python train.py --model="contrastive audio-text model" --dataset="short read English sentences (LibriTTS-R)" --train_examples=26041 --gain_aug_db=6 --noise_aug=0.002 --n_mels=40 --hop_length=160 --input="log_mel" --spec_augment=true --win_length=400 --tokenizer="word" --vocab_size=5132 --loss="sigmoid" --embed_dim=256 --encoder_arch="quartznet" --encoder_norm="batchnorm" --encoder_activation="relu" --encoder_drop_path=0.2 --encoder_depths=[4, 7, 7] --encoder_kernel_size=17 --encoder_stem="single" --encoder_widths=[128, 128, 128] --text_encoder_causal=true --text_encoder_width=192 --text_encoder_layers=6 --text_encoder_norm="rmsnorm" --text_encoder_norm_position="pre" --text_encoder_activation="gelu" --text_encoder_mlp_ratio=3 --text_encoder_head_dim=64 --text_encoder_fused_qkv=true --text_encoder_bias="all" --text_encoder_qk_norm=false --text_encoder_parallel_block=false --text_encoder_inner_norm=false --text_encoder_positions="learned" --init="trunc_normal_002" --residual_init="none" --optimizer="adamw" --lr=0.0013 --beta1=0.9 --beta2=0.98 --eps=1e-06 --l1_shrink=0.03 --ema_decay=0.999 --steps=7600 --batch_size=512 --epochs=149.4 --lr_schedule="cosine" --final_lr_fraction=0.05 --warmup_steps=1520 --weight_decay=0.1
Rows from block 4 of the audio encoder, named by matrix and row number. Each number is 500 + 50 x the weight over its row's rms, rounded and kept within 0 to 999. All counts start at 0. Numbers have three digits each. After the name is the row's rms in percent of the matrix's.
# short0: shortcut pointwise conv, stride 2 (encoder.blocks.4.short.0.weight, 128x128x1), inputs 0-127
short0.7 087:500652462501494503448504497441499506739495498501500500503492473557503554480501496499503477497345508421499500451500512495471505504503501413499502426515500505501500500484485514506529517495503509500528453507500591486490497504568499425533505505493501454495553490642459496499497416502493500546499501500510480542469496376715499478548492499502414525501595445500496497385549551475594509499507
short0.8 088:596604653506575500494498502457444521596520501507514390504498499466567666502499528508492495580501501474501495459500511500506386509519506502464486552482505555503490479519458499499484501495480536504429489407567506536491619521497492569525616504562451420553508461378506502508512322502491493515495462500462505519488583441504513497498488506458534437500489455520550471412503508600502489407556
short0.9 093:489503502640514494521669502515466498512504506519483775523478542513520516506512489505497499493501609500499461496556520456499516493502503516528503431494617594575538531503492487486539502508509508492477521516567500495499499491526501496648490501505527615498511543535464499501478503499510500571499507557502501502499497472517404499516500489458499524518522515548492428483493675484522553510361
short0.10 118:501496509503487504520502498490473527497496572495497501501504510524500519490507513487501482499514521474489500482573491490454508508488500509495515459496515523503502497484510499504500509494484505505473525486644496520490489498512493484508490508499686914486497488410506496498489498516514491503487499496535515504524500504499471456488467497466501377506324496504494482441498512503476502472488
short0.11 100:487485499497560496498475526262513497542495188487480511501492499492439495493432498504491413503502553442527515534501440497494495495508514503506489506506551443507502507502513566475504513504504519532474470546464497396500486490518489512518442492538465505414507503560517490502515400501499474499502498545496492504515529513618455524377500512489475509523494502327435500507499497514499486497498
short0.12 102:500475437496491469509547507502537500468501495476547506547484493511521500508481503540497509498502841496493498497504501512516499496502527535503496502486599615565495496540509646501499499515523519489503501481502497478501498510487497510545502501501533532506488708549500504506493500499500503697503499512494494480488498522688502530497507507494505499522527493510501511507501480467503506490498
short0.13 106:500499395501499514502444504547504524445489495500551510547495509502440502502522522511492551502501504501506500501565514500544501491501498522480431498502503512561429504542501459422492519505516396496497392506510454507515500435501498526502503472385515527501505494533465408499494419488495500496500501274498492503478266493489442499511236472463534546566500469496510510538503498497524498534505
short0.14 098:499500504510498517498503496420500498519488381498465487511494500445495475498501498345499498547517498499457508409505506480459475498166499497496496499535478444496465493441510594506441500500501507567491499503433500496490505510502501517420494487496515498408537480495521498478370506488520474504500534486529487518501471499490316520501496498383502412603486506500495511499506496561497499499499
short0.15 104:484460503554505511499446471537500494501474492588500491422494493499499760498452492517495500488496482459516578490517466504484493500480505501500484497498517461506496508473461506522468498473496504504477545715500513501485504532431514504505529514350575524506458514494500498590504483488473541503498505489498503499475453485501508489511497503459525808471504495488504447553489518528468492499499
short0.16 108:512490664500269497506479415431502500481498502578369493501456528499496580441498506491502494481516540499534500492470492501596482501510427521513545591506465542471519515450498452484489502523500495499506576503500499464504534494501568497450564513507483507496490486490459459474512464477570478503486567499497494694507491631426491500496498488501500512549519517485549509563299502506508490459513
short0.17 098:278511562459522510550498675508501498521528491522498541507553503509497483471526570484451516379505479423520495495507509555433450487497505464515477505511475500502573541497526530487452502515503503544500498491507503530511472503476321501503499515502536514516500486510539504451466490234502372540495471499494486506507488518367509453477495515489497539493509516487420499499492457495466540501477
short0.18 102:495506500521436513491515488382490505494567428472516499498455500500463464552446500502515475505493498500507500321468495507506481516441549403503508511446501502548521500501479482511505495484499559546499494511334543249499520499512498516501477466519498554501465492498534497472493358487418500508500494490492321506495507482502496498464493495312493453499437575456488517498499508482483440487519
short0.19 100:497523462507504508507507399331501478507500337502500460548601514530469513499499520504493522498476388584481537499530513492490474507427742536492507525503408567497498499513320497501547491513503502492501496508570511394501502495514500501508497474507506539496509583499493335501494500525493493502495501508501402498498498418523491452504406481532489500519498505453473504502495499516504451498419
short0.20 098:476493418498486498490486501519464486456432510497487494591469483491518555505496500509506595503524499547508443504489492369596500504498506476499480502500474478502501504436689417509486504500501499516502481469380496502499683436474494496501479492504436499491478512502500433497494512489488500494461549469497450495511351491480507497527246479442504489484501502475507502504499499496484505677547
short0.21 118:489558509499483411468527459510538502502520500514515673451522478452524562493455501500503535503484501503499503507436488499523487518493499497500511565503531455495445479508676498427466483491502456440413481493546499493499495504390500515500495522490556502451496470484499500495581500499496503850527501483460539504503450499490495502462500501500500498497469522499514493458470661489469507481500
short0.22 082:523529490529629506497487506662402513504448505368527508429526632508525570500548518503556524514480523492499524508484478492501497511611394499460499515436505524483454501510530496457498513522504499502495491541483516497500504509654505494502516502515533505513499411500497479601513494504459499501504494495511531493501501496559477499501490521483598756386517525497549507501644495513548497501525
short0.23 099:503537510499513470512502483385507498507494452501497367522447603482619505381483474520509539507500438495494266455495541499476502499483493569497497500498494491481473531481577504478342407483499493452489497494494486504497513498520449399497494497501500412466501504507480459529502499479491478502330592490501465497505554509499382485452435496489506627502504580504500496465505520425493569487521
short0.24 087:529525474516339483499505471374512505510594496469471497560452507501545500499468496513513405497388498505501501458497503498504484502496545472492500492492497497509511495496498503557582470497471498458568450537448524537429493492517494515809502485487554486501470495602493503494521412498500505523541499539511500497495467487516487501431502517536437511506595496545512516500521688465601511482535
short0.25 128:499496485499496500512504503500397497501502500499502502514504501505501490503499499481502498396504481495494503526492504501501397499501485501500505516502501490500545501500505502499503503504502500511504498502505485458372501502503319501499498494497503378501496499505503500500501505166575210460502495495494510514424485508479502531505554509505494501495475494500514489495493501514501501501540
short0.26 097:505419498491508505523447381578452499496498521456455491434498506498514391488483503428504501386481498499502474494513477511496506486480506508519501521508483503467503538440497490500510501473534484518494508487506489499500477597467432501492513509447803512489499506449501476490503487234502532536492564493517434491537497511500460468481467454468503475592439426492517520500527482591500525523522
short0.27 100:546531494546503596509682468499462624519486479551505532677496502493508556496502494500488499511502507497454484481501508499508508511494493493501499456492514530550545487501494516525516499498489540489511510505777500498501509496524541536588491501516474490479486508500496497498531499509494501527461507510499501498498500481510472488489493461498499497495497478633461479477504786508484485502525
short0.28 085:501500475425496541443482504502491520555493493540511389570506501589438283440514487529498469514500500509472522497507473517509502452499496498512469492439274472480449507503506513531541498497483537496517495532485494602540458478447502516653494499542497551502519536511507499490382500545527352404500520452492524505513504502438510578468519486511560507474502436501501407552491523531511534367502
short0.29 091:258445527506411503367524529499457496512496511510527550476486503502492514524465472504509677504424518442502513496511499490472420494462536500472497499421505465557560509526506489559475552513512521555537515507513529429320483509501378492436422542555490493512471497505475499425472500521491368511498373493480465428499514603502500501476486530490494493513447464490525489513469507450492454478497
short0.30 116:505508496448501499404582495190499501429495493435558501628526500384433468500508502512512500502495497490508508502509474558503510500501500502459499547476509502501496494505501528508525500500506546551498494461264493503514499482511502476500503476508494500499507582503484507500490492514498492493503500502498501376499421497505515499501497499475523479500499495504485515718506516491479496500456
short0.31 094:506483503476490478556497476483387534570492396507501477501504451500493505499500324497493501498592471497494509445501500499391495536474510503496498495502497496498528500501503494499495496448486380537509498494499197440485523492519497503503333492500487517483366502468491392422497499499516505490501538488495388504501491500510499420498396502498505500503498523496506527496553500495498444550505
short0.32 086:469491438499528488528581527509490515502542476517500521508555559503577492506474499463501497499505756479485511509527507502596496500465496581526511528461525525609496502505486497497640492475502573496479531537568500480486640377521500499611508479455540499561507496421498505524413502498506501535531539644495501529490525606567476519502502530502454483508499520592478556420499630471504486497488
short0.33 092:484513500497514469482502513346500499499492490484504506365473443481497483501505522524526412503491566500465551495528498481500448493493493498494453435501498486522408538534499556510498339585474476316506459552502503437491490503575455501339506500507528447467518360611420498504500488566488498498499498557493485531502500493519425502500464504325436533505560504494498507389480521500500504499433
short0.34 092:538498455500399478525489295496489499446506435535491499497487502295510668501499481498500515482500473508525500506365475487510494497495473524492713584501560466455508521491502467484498507474502357498414535513499408491523507496497498501501569631471500478462426498444465506489521496498498500504529499461496520512487498499439490471491503494494509566520476526499505500510499506452473444477565
short0.35 086:490501432509494499396496386501656502500473513493566514503546448502476498462504497587515521457415668456514505541541496530628506411610467497488489409511582501478496504503511506496500501556449440453459489504424500455407505521494499598487530510502574518481508504610463500564497412491471505557503490528490515506492512500590503505496501509442499499483433535505297488399470499492482490493510
short0.36 100:503492410494606491497526497506502484524496485479540498538496502517540585486500500491494486503507501452490492499475511444501503494500501504505503501499555502492497503510596341545526521518507509477545502624771496473463587591500505503505498467507497498488501503501503490500505501498500489499481501542496740501500500493520500578573499597502501518498501499495454498440498510490670498505605
short0.37 091:494504498499709444496501520518481502508495468496553503494483503505539489501474503515493606419508500490541527494487484496498597416533500575507545499486507501495476498723500497462500502499506494592496480558501488502494500514468499494503511509333556507498495500473507491501497467438503479479481473558499498484495712507573617482532353502504618507506502508494575518499498451511492507498471
short0.38 072:621501443609452515590418508556554493459489506558490596334556502481517586499425510441474501443493513452482509500486501500484499500503504431584512437496585516516469496496458471487444429454487524493473505467543563507504454495441455514493502555495497498544509494267534463600511500469487495540409518496525507494499556510583464502372485500423505508503417477499466477499489495522462450400480
short0.39 117:513516499497499498487493621498498496485500505401502499470513491484537482537434500477490605492433506520494504497501498515483496483495521503510501464494501494504511503877509498478498497499434474603499506488498447498511490500497499444498540333508496497497498518476525500502453490500504488441507527500511502501494501490500526679492499502487496461508498496499447498581623493506461492547530
short0.40 103:254500484519503505494498562499496500524498498429463503499445500492511507501443504271415476500501504503522479494503500500508347509502519506503497523499503446523504483540520521499502517502497478509501453504479435505505521503499248475474510482506503502502498499498504498499667589361496476490491512498470499501462494458509504545504500493508500512503465491480491504502548419510530468513521
short0.41 097:555424534500436520502468502503610519501472503502494405503481498475524493503511507538485484508470524463485501452460394487507505399515440503509581475487510371487425506497494694364431473497481495527392434503436345553502500590496525500493506492496454506505496506470500491518419378508505497504502496497501501496500655469488509501494495500500505543383472370423492498462511432512518503513503
short0.42 093:502524521497503509518485500436431502579509490502501505523495469509478594496497500497493484501487499475442500476500490501505501497414521482502468305386500481508495500389431521576501468467347547554518484497501498500499495504483549521766501504475463500427434491529551499548503477500453503505461502495503497503507520503492499484469494497518399490508523502561341430349510509499544565501495
short0.43 094:239494448553500734423514488470490585496479466507524493509533567498523495503491495425540517519485503499511503573507503504525514495494490518495495494488506500532486500503573481508528488490484598498502489488489479493501570434473526491515545506510501479500484532499562495500525483524532497631508453588487499511363522508504484502487490544654631431378500501482543492516524497502502508506499
short0.44 100:490550518471511497586567435509482519511513484504515501556505436499655500501499501536499495489582494504211489495503492503500512511499516579501490532485500500496479501413508507500500362479441429352465492478508507469496496508524495628609500502524500453497468525503543500533520389502518510505494518454466505555501500501504483491500501503526497393357494542515480492458464498503498502395506
short0.45 082:497453445519473500497529488579490588502501475628426554489500443708498547496503492499509465495499566389499497456527499472506495441500498501527447489491498505515499504460471493522476498465519534537490500500591434467462510583490502510503538501502503497436500500542490482514509491543492554530460503558504495508389528505504418509499469640449500763449503426487500432537501631510496498550510
short0.46 094:498599482487479496475492498580473497529500493541489501500558573492532495501501501507483531498483508491514504421499511493494498467499493431502486370532515502505458462524511508494491502502664498550513467564483505492500499534498500362497467512499499679471801491570453504501482502500499500495500450498505509499512484493642510501519501503522496562522510451478492510480668556495526493505480
short0.47 096:539353367494470488499495417457494499505503505507554538436518504491496594502496496523507440506698502506504498509503493408523515499491491492510491540502479534493502540515500492500508504495503495492494542508471512450510499487488507224475500474481464498556501519308515494524508453504511500494420498499500472451501512506497495502494470366463498566471490351496511507539466494490442504520495
short0.48 168:315498490500523500504503496500501500497500501498505499552498500500514499500567499494212517500500502456483503505500501461500500499504504508498496500498500508498503504501543501498502478517499499500501500499508500498266516485500384501501500474505499498500508502504493500503500500503534388515500499499325501500246454498499498500502500500518471498543492452505500492528493508498500502510492
short0.49 110:519488607395469442272500495482502498432511500496507441449512501477567553533493427503537502581497499507520499499550445506516504501499508708496498541480501506451466461487500503477503502498504482491469501503493498499504495483459499559408501716496494415476491517471491501498535498500445501500520445518497522546501504632496502502516502537486497490501507498497498473510514536482489287481512
short0.50 102:498513468443502487337494530477500504507479497490506478465474576498491613488437480517494494540488497498565514496496495510518502503500396486501487501492383506455253506610448492495497501502533520498522485495490533500536565490472496477323671500499450523489621508488429499500499499504468499501494507501593489522498537506531508500508497508498490542507568494468477537502676467508490498467545
short0.51 099:496502500477500509535416516506497500496264480673497511499479501499489494505508435527483524485501445496515499505546499497362500568397500503522494505511497505531515499504499490500477501402492494502519499501496504343500396508483487487499454501471514502454420515485539495370508500483495493476501526506516500492499503503504521280502361496491490528505424493446577438471570453497504516517476
short0.52 106:507499502548524594496618496500500519497497486498463499504500508499560503492502479498467498497509479488463494513497499491499498500499508516479516536495501542483509571498513466510486471486496487486486532492896500494496549502506490504608504500505490539501469487455487490497508499500520491507502502501516520514462497500498493488492498459534494495510448503743472485481498504488486657492493
short0.53 095:489524504498501487444498500500510504499508502472485497503506519507507495500518485528496503528501657497498505504640496465512497499503503500497440502499503607499402503497510503498490504714509462493498517470477500495503487501525499502491497495524590698499501510497549500504502498504501510796537404529495559492504487632556557503501501507503497512525512495504453497499522501501526581516450
short0.54 181:107498475500512501555500501497497499502500495471496496564489498499495500491500496482294505470506501370500487506501500497503470481500496498497493499516481500486496501501500554498506501499508500514486462504500465489407513500509339495502500499499501500508501504502506491499501500498533360502481497499500499513331483499501501501519496500502499474500494488498518501504500497479504499500495
short0.55 105:172490514525518506641494671499345497494500503493430497498469497500500509501434499500439411518498500442505502500509497487506464498498495498495497489508503446507505500500481485521498483502508507500485443502505499495486589498504228498505486494490499498493498500499539462498505534406490498527486494500531488530500500477484503500497485481500499484532497500498494500491492493489502500486523
short0.56 089:516507506409205502499515484400518539482504492496474495507302426496501492493512501518552469514487474502496409501498510509502508502531529508433440587434508560500497497408505412535513495477532497484570502496505508489518493467510543502511497490513573492502454502494480501545477499588517504564502442560547502506519506498509354498505501524492442500470498491566484438368530520460477502498599
short0.57 108:382506493503511497483502472523505498506498500501494504499503499501509504491499493503455513494505516331441499519498505388513498492501513502488502486499621566492508500500522492495495402501502503495499504502694511500119502532539495498499500506505510501499501491503494496501522500498524501592494498502501507497370499503524493485507497498499503505513499433575470487504507500480513505505477
short0.58 127:471500498500507500508499499503497501496500500502498501501500501502550529502507471495351507479500499460456502498499501497494498504494500513498499493497532501540500525517500463500505379506501526518503542490501441506104499501501437518501496488505506509497489497499499504501501502499498478501502500496350521496247491503500500504503510531502404498511510496513489500500484500508506545499500
short0.59 088:527494496496399395448500374499496513500495477540518483529507475449521558501513499614499506504509473499534502517402456498673504504496453468495562570499587447500492488426533511432430502503462494315494496439473452638502515500501455559564490521485475491498503445499390504526541457482501498488506545489498535508490503475495507500489501500471497541499485546504491458502418522302492353498525
short0.60 108:349492488508498487503494501502444520558492499550436502485517500503507542509496522518395498480503520305487495474506512336502500505486484520517503441506521475501467489505512546494491398501502502642504500603481498481392446509497486511501558445487506501371506503539497501516553513475491502499509497502490501524323494512503514517506502502521503563494587488496499493546737503541544499503500
short0.61 109:501501490500487530503441493501472494511345501514431500493463495507489528424495527501478500504498612498502519497495500456642503493506581461446488499579511499501500508444493351499511474522644499512500501515498506501498507495493536487498502520510504501489561498504420394501489500499484502503210516482490498515506429448500383499539334497501494500509502500378515476499503499502502499498509
short0.62 126:373500496496502502504500517498422476506500500494497499504489499500495505500494495427498496502503502504502490500496500491501141497501411490505500504503497499499502493508507501500494498501500501497505487503497480498499505498502223495502501502505501459497498495499506499495494538298501379484498503478509501507425500498499522573501501500531496501501473502496500501489497504503500496496553
short0.63 104:491496504492431502460551446499499501498519498379364526464501506495505556503512505537519454806501497505483471530483500500522500499578500500491323624500497510500512510484428460534505454513502521503470499476501537502489456452498510504554488497604435501512531493490470509659552501559511466497501407505506512499503508489498496528551518502497503455474466494537499347468502503527506498519491
short0.64 097:547541372537497502498499447484541494516482508607473506502494488506563562488505505483437458501471539500501477457502499499498488500488503497511380455512791498597504501485484494498505370482503597548609503535490493480495473511496501477501517464490495488503501499501510490527577499503493514565460431615365460522506501521516502498471474501466499554518502485498475411565542511508627546561405
short0.65 085:294371483455502517500506688483496407500498559507391487504491650501500491503517492508504503499416501338472486493474456459493502463489498455497451597492477501493453505520573516501520553497487537580502403500481489483457504484464518506498490427460476478496515456551471498501421498530507503502496511505502496551537433405502509503501473502523427481492484502499504484528516502512539696510496
short0.66 099:501508504496498429516395436499503501496269500569528496480499502506500505486485508504497551502501482529492510506604500504500543488512522502443505494502498496485492497483500477469549493504511343633472499501543452503511500498505501509509500503467511495502501490479492407498501500478505494463505501509500522500456400457460490318515399496486515504579503532261501459494452512494499416468366
short0.67 093:496499510498500500553450418221533505529498450470582500505483490497387517457509512520500438501523505510463495491502528494504441505502588494490593476566500496501471491508545535500505498513501524501490425495420500251504405492506502507494490512527509445504499495510502500525473499650503517499428499488480504553519500498500490506496496500501498307509515531500497510492499542445488501498478
short0.68 099:501481500537489504447522602497521502506515504501685497568549514503544536502701507484494598534476508498499500497562509482550535488492548527487494499500541502569487777501498503498509500502516526531502498567506510530494506503619492523474505550513513478503574483501529511502524500495507489526504552502521541499392496424501550471508500508500521478457487514503501539496498562470507703485529
short0.69 093:538487581422489489503496695475524527416493515482495499527470528459541496503532513611474494492499498497732495546533494500506482493509504558430510503386518508491491491653513501474426502498514509498524521466470477510504500513481497443503505473422507506497502487488506501493318508523503501518502551530526498454535496496541509507500497446488508496550447504403489615513666495501502398507496
short0.70 104:551476545525271497527379559503471502505501521501493498506480509478483485502479507467542356714500502486471518501299499499500525499501497382519513498487512499549499491517485510443500538509523430522525580510500510503488457512497535505499499510430527497513497495465511497498456364507523495502277500489492454541504500482503491516502473485487493502494502476527501452491519502510477502491502
short0.71 082:504484499491492493501465471485499558623414374502507505504497498500477507497501427478485469555591510492511498327498532318500518527443501499531453491491504502523498500502456567508501503391443495587538503510562393493498502496496494580501444501474500499381521496497503499486527498500505501497367611447497494627500479520501418487479492496519342507521478509500510528342543497496498490519501
short0.72 097:551472495500503491497476522484502575413466444552499496459502499484504504489502501503483495506502499504511499492503493502503477498492499737506503499491554522492390499489479502509430466491494511501502496497477499500503500717388446501450501505458469503465492508507496479478537496493501496503509529758486501499498614497504660492465499497438586570478480500465461509503498481605500495496471
short0.73 094:473486389459506479505475500489511497356485516491500536489449585500501481476412463370497496480509515438519495437492486482506292498500510498496451496495498506488497509477669508497498455495482471534486430473486447496508493499497345488494514491447534297500499479500498501654514501498409499509494503506525525531503369461492502493493502494474562499490544493499387468496500472495485495499507
short0.74 092:479429518443519514506462518508496501500502512501501484507526495520452448505504472503499483501495504463426448491425279497469501501498487376500494473464490479510510661492500502498504480496460528492439496446484417514493417459509513528818595455486484458504494513504499507548513502493482499486500455447498502524499519449500494501498521507507544479439493508504493490507500501508472677501510
short0.75 083:504500500492539473500622467440503515506502470497535494517415449484501501535547497496497501479387499399491474527474497471485499430435524503503520481380590488598507500478513499465501473475279483483440507500426462495496509503498469507609507507472552477509436489496527503440505499492506447496517437501394533558419495502473563524501507637518500499455496536443452436528405710507454499507496
short0.76 077:497523488483498523402502520446495492532508348502479498549496459505418518484504503484492476537489500493495508432499524493252494501381500473499415498501498477565494500520489585527501513491406501558518475543541512397470509548502501608528410471493500500355582493500610435517406500519507487501451503497515522504505449477576450492502412494501368531501443501563443475439495548497503500513480
short0.77 104:500499484480512495504499517472497502502488501501487463534472471388476497326503504501500499590522498532497484497484430501499503515502497485508502534522502495520501500429511495501498532503502482523486408462497499498506502434486507502500500489480497488485500499504531263500476487514503501500461519494501493519518495492496507485503135496496479390525494506458507553510531513498374491514499
short0.78 092:409497547577506497509501511499509491511491500478502465444507785498469628476475499414492496507479504485435477507408500505467490496473475501502513507465479504472505499474584464485511421482509417286498513490504504514494495674485496492494510499472500494506457395438501500502575498467517496453502500508535523516386505482499559497499501504558501555503500501502486481508538496474449499492617
short0.79 100:520479493526354502497490513283503495488282491543474490561503501286401537520476466512488454479557492488530509504500499488512502490493485442513509497502501512524488527515530513474513542500519536605498513447362459477503597474499490543407551452493521483470471462502491447484480505492501515478452551514465495571483590496480544538498416511505485547538499502524418525501493506478518496477571
short0.80 093:493320390500516450596493449538575507626498502560498525496539431499466495498495528495506535512500495497522499499485419463497501511495516486509508503503707493528478502565686500497488496498489427505382523505511492501494560493442510438505495589466525511517491511498498494499457498494501497502733508496504557542515499566501503489500497478497543459420494532497597492447499499502487500496498
short0.81 095:512506536479492517500530515499493511508463345505357495534495502493480528478488356498498497502505480502545352486506495503498362515415508440493585471546452507499498496543506570589408496499474552579504499499495503497508502521483503522428498498497497504484471514505494336468389497471517480498318503570519371571503517502466521510488324518501505530506499527506471486506498507512497501499512
short0.82 085:426504471533475495539501509582518531496498513585503472368532517504547544506491549485503525512481414435501492493481506485495505498496427543496536458480551495499362501498617418475408483449489497443454513529514499501490534499361509435502493566356593547490497493399524471497502498473477494707495552499479483495554511692531459485501406486495559498500468501500500501490553521478466539478503
short0.83 105:500503500481495500526508494512475501528489356528502500502499505527496485479480466488509529496508498518598429358498493501499497674347506500501539516548441513494502500497522498490496500496505500504498475496496497393498498483494499506374502495503505500326500526498498340474498498486509547492293530505500339545490506528497502446494356500503498517495501505432531510514456489499504501467501
short0.84 099:457500504503855504509470521620501504546495518544477509508512472503537546499549489509488489542619502506476561518488462462541516528535513506504500428525506502501487496448435535482534499504507467491502494552497492495457502503530538572552514506500476510541513516500505479518492485554506518496481489419564499523465499452524487487500495677461475496520545485500537541489488528493569669425532
short0.85 103:490493511484453500508498495418509500502313499502497492517478499441452503500501500352501487514509500499499515450493516495497493510482492463506502495525501492499499500347506504546317507500499498525499495501498502500499500495499514515447497499498502493399499499495518450487429502501522498501364552496522277503525470490502460502507308421448483321505437503504506516494517514500505495513473
short0.86 125:220501481502541503503501494467501502499390487501453511500499573499499511495494485510310511481500516282498500501497500409513509475498480507498487443512514501504534505500515502484522500502507497505499497508468497469271449538500499489507500501499497449549499534554492499502502499493493502505500495497502501507297492479506498499482499500497495522507503496490495438504504503459518499512478
short0.87 092:515503498490481475502492501496504521463465502428377498504592518503496573468456579495510481499476646506486500528486511491515493405567491484447499510512485451497401421524479499441499521504561421501547501505497545496499477578512499399382502500499483493505501514501499498512607449493503500492378511500528498534510501537495362514502450469498457567558501447484196487495498496509506494507479
short0.88 102:488448503455503495473505500443480494480531447414568499527490511501458492511504475475447447496497502500480511350490510496474481498437488482496502502310493520541429434502495531470463494454494501513340534503505484416468500505378463475504473375502522497477512411467499508499469500476468422496497494499495500447488511424515503488379504494500503494442271508543497678502498493485500506485469
short0.89 081:370495500498513584490502705497496503501469495479491499546473500496532483523358498265334493503504526482534497487496521601504488498522441527520499506505495502494483518503460504513467507528582526528502503522682498496497521500524367395474480501565496467502498509565482496491472503500482489486497497548425498501495505502490502553515498511571509498501498498414512540501526430479521451533455
short0.90 091:456504510494495504498446460446519498499487460488500508478456496469357501500491502515529499450497550351536479492498499493504503498498510493515503384500502500507511503471579515499481497501539501498497500538423488472325497525489496500490499502532511483460486498659504498471501499496489511499496458590497445518493497504501425503480499546507407499477501511533499515506514495495505855554489
short0.91 099:527495482498437493432501480464509497497500502500463506495450473493493507502500485551523516507421677352491535498564486501526503489504502500493445410507504510502498526607495499498497501567497575409486668666492500450418491502451565493486509500500514475361473492630484486488456455499485529505494499500442486434501587497507454499449453602410481507424501643500501499458444507500530505462535
short0.92 100:479499497463538496476489477413481530576524501497472502501468501531500494525486488500404305496342501492441499493492521468502500504472496450522521459510475511501531500504446504509498499503500542493520492504499499469498459479498504494525499496497505505486499499534511503496501437483502510730500498610501465501502794508664483498486500498504414502506502481502469503416502495502505496501491
short0.93 086:459432432533368495517445508546513486502499496516478550490495500490505546420429585500506577498495475525508500492430428424606485488458498485531494499504536505496508496297511430390480511531501502347483505492394515491489619459430500480410494524400520534511507473435505477478502502449468571659491495488420503482498485493491442499500475500446486502511445477497486492504413443487492556391506
short0.94 086:500509494501550500498702497389478502771520494439511518505346501499464500501499511501506474467483504473468492494499518470499499498498501463504500333499583497502507500488496518501497500504500499487500465551498502504501469500498502503557503503534506474414497498637520500504503499534469501624500501512499448491503500477500467500442502496511340503485500454500419512430547566506526501506402
short0.95 093:458509344558496503500496569497427588511504510497486506573493492503540496462504503449502493501558496504501504491499532530501574500522488463555428419506499501498502489489620497504492491495501473534493431505494500499490697490274560527576524465436504497497480563499445437499384502504563496505455525418502502529500539527500373477502390493505496505459501491500543530503494493560505463494660
short0.96 106:495458494479502482540495497232509498461491500480499491497498505357501469488466497492500502502495500474502512508514501345507472504497440337491502502489471505499505501496461487495507504501504504467499452499311474493490501459491492496494491497408507500504502511503501434498505503489495504474409498491497498504508476460499315498496292485539502502520501499498493516477404510498494495443516
short0.97 097:499488588497455501502480489447439500501413498501480462547436329459454557349497500491493501565506488504546497500512493501473500508498563459501477499518496501515501493491382498553488510503502502565501491502485508495502502498464528524499498493488468497487502557497508332495502503500515507499298500495589329500504495481500503491502252401497494441491490493470516483510504498523493495482494
short0.98 099:496498416512505327535489500492626483495502502503502504411534504436561504504482492501502497504498558479554494493528498501487489501507496540508371501495585504538503490542493497479449496509503499503500526503483498274491492516501484479487503457475498485394510502511498507515506500499507501644583533631490508502492569505505518502494508711417496498395458510497639468555503511498485498488504
short0.99 091:501330502504483239508497470420500484501504498564482503526512480501491508506385445500489327479512514499546493499448492367510498501495409493536500490501500481514501497498500448499508626518450465451498529486491474490505479498471496501502496489487430501504453503463504527500500498435535499497500500452487506515494500493503499516312501522468464503623504498501495514487669504502501481525513
short0.100 101:496520481489477502499501490313504499479495503500510469687527474347514496504499502499497502496563466497493498504492474365498479498497500511518477512501485500508502502497515506503498584497504497499480497462492447497490497464499459533502436483370410476499514499429510500506481496499500463500501521448509498488500434261500412513501431508472301490632503497490509550502501461499489499538465
short0.101 106:496459454488522449121501447343495468455503514538500529513515503499522529497486344502530486512497448503501477527468450477518519496500426519500445518501496508466494493484594522462501497521493495494498442490455482489458499505513496598505515482470495407501491502502494493512595499511524515489387504502446521517497499517495504499498478499504501500494514492506503480499492547476500363489489
short0.102 104:499496499504501550497497500501500502499502500502550518540501499506578500499550469575492570501501500509333502494582499501503504495494512513504497487473514580537490591491508509496553443500510539505479605499509493518320501498496501527524501496489500508516499544497511505512492500502502503532502502507260504513189483543510523498494500499501494498548511487548493427506501555498508612502486
short0.103 081:507500494494435431515531504494451513484670506499504504501585488497655450492443495495500495489433584451478574499507415538491478526490491493524494510491495509504467618496434384488503496509465490522463604443490505485507531490433479495439528457456498642489491498331503502544544442491573505563481515471568503530487628502485498499457490688496512525499501499516495564486441502578464491477487
short0.104 084:508483504475565494488501482436463502602571499433501496514485496508501499497503468448503505500491499466393511494501498502501511514495507491499498445498498503568492874475414457545515512536474500503476471522511540515499512501517502523571519499505498483475493479495605500391492499503504551523505497493500496507501490483499497496489497624516396470567501480645500501494501507562500605501550
short0.105 100:500640501514484517551498500509418508507355325612454496514489470456480514375494488495474497493488488504481485449520496537458501638458503495500499498505574478546482494512513497594515390512437565496498497500491502492496524565498518492468494489497512501297511418494415464452498496475506497532423498504483414642503496551501347502504474503418508501499502515516499492499526499503495498519527
short0.106 120:475491466524502486479506498479500501497501458509503492604517522506503495500500476487524459501496493497475499507511496492497505515369487528486526511496485517517650499501361486499511513488499490490501558497492499498503568497504492497479462471523518571485458514425530501249501501498527499509500501413503503464513325225499414491500501500503409452581494544508516545479501497521480466500489
short0.107 096:502548502498490500422505510579666520411508498520494517433544500500527497489496508498480497465442473492506498501502478570680503496479501500497599489497587500510460471498496523486486421435496499484400553498464503520493553615399491542499530525457508557493487455442470494507496497493503495545463525504441498518493528516502511498331499496463546461247444526501470504463503619543497504468503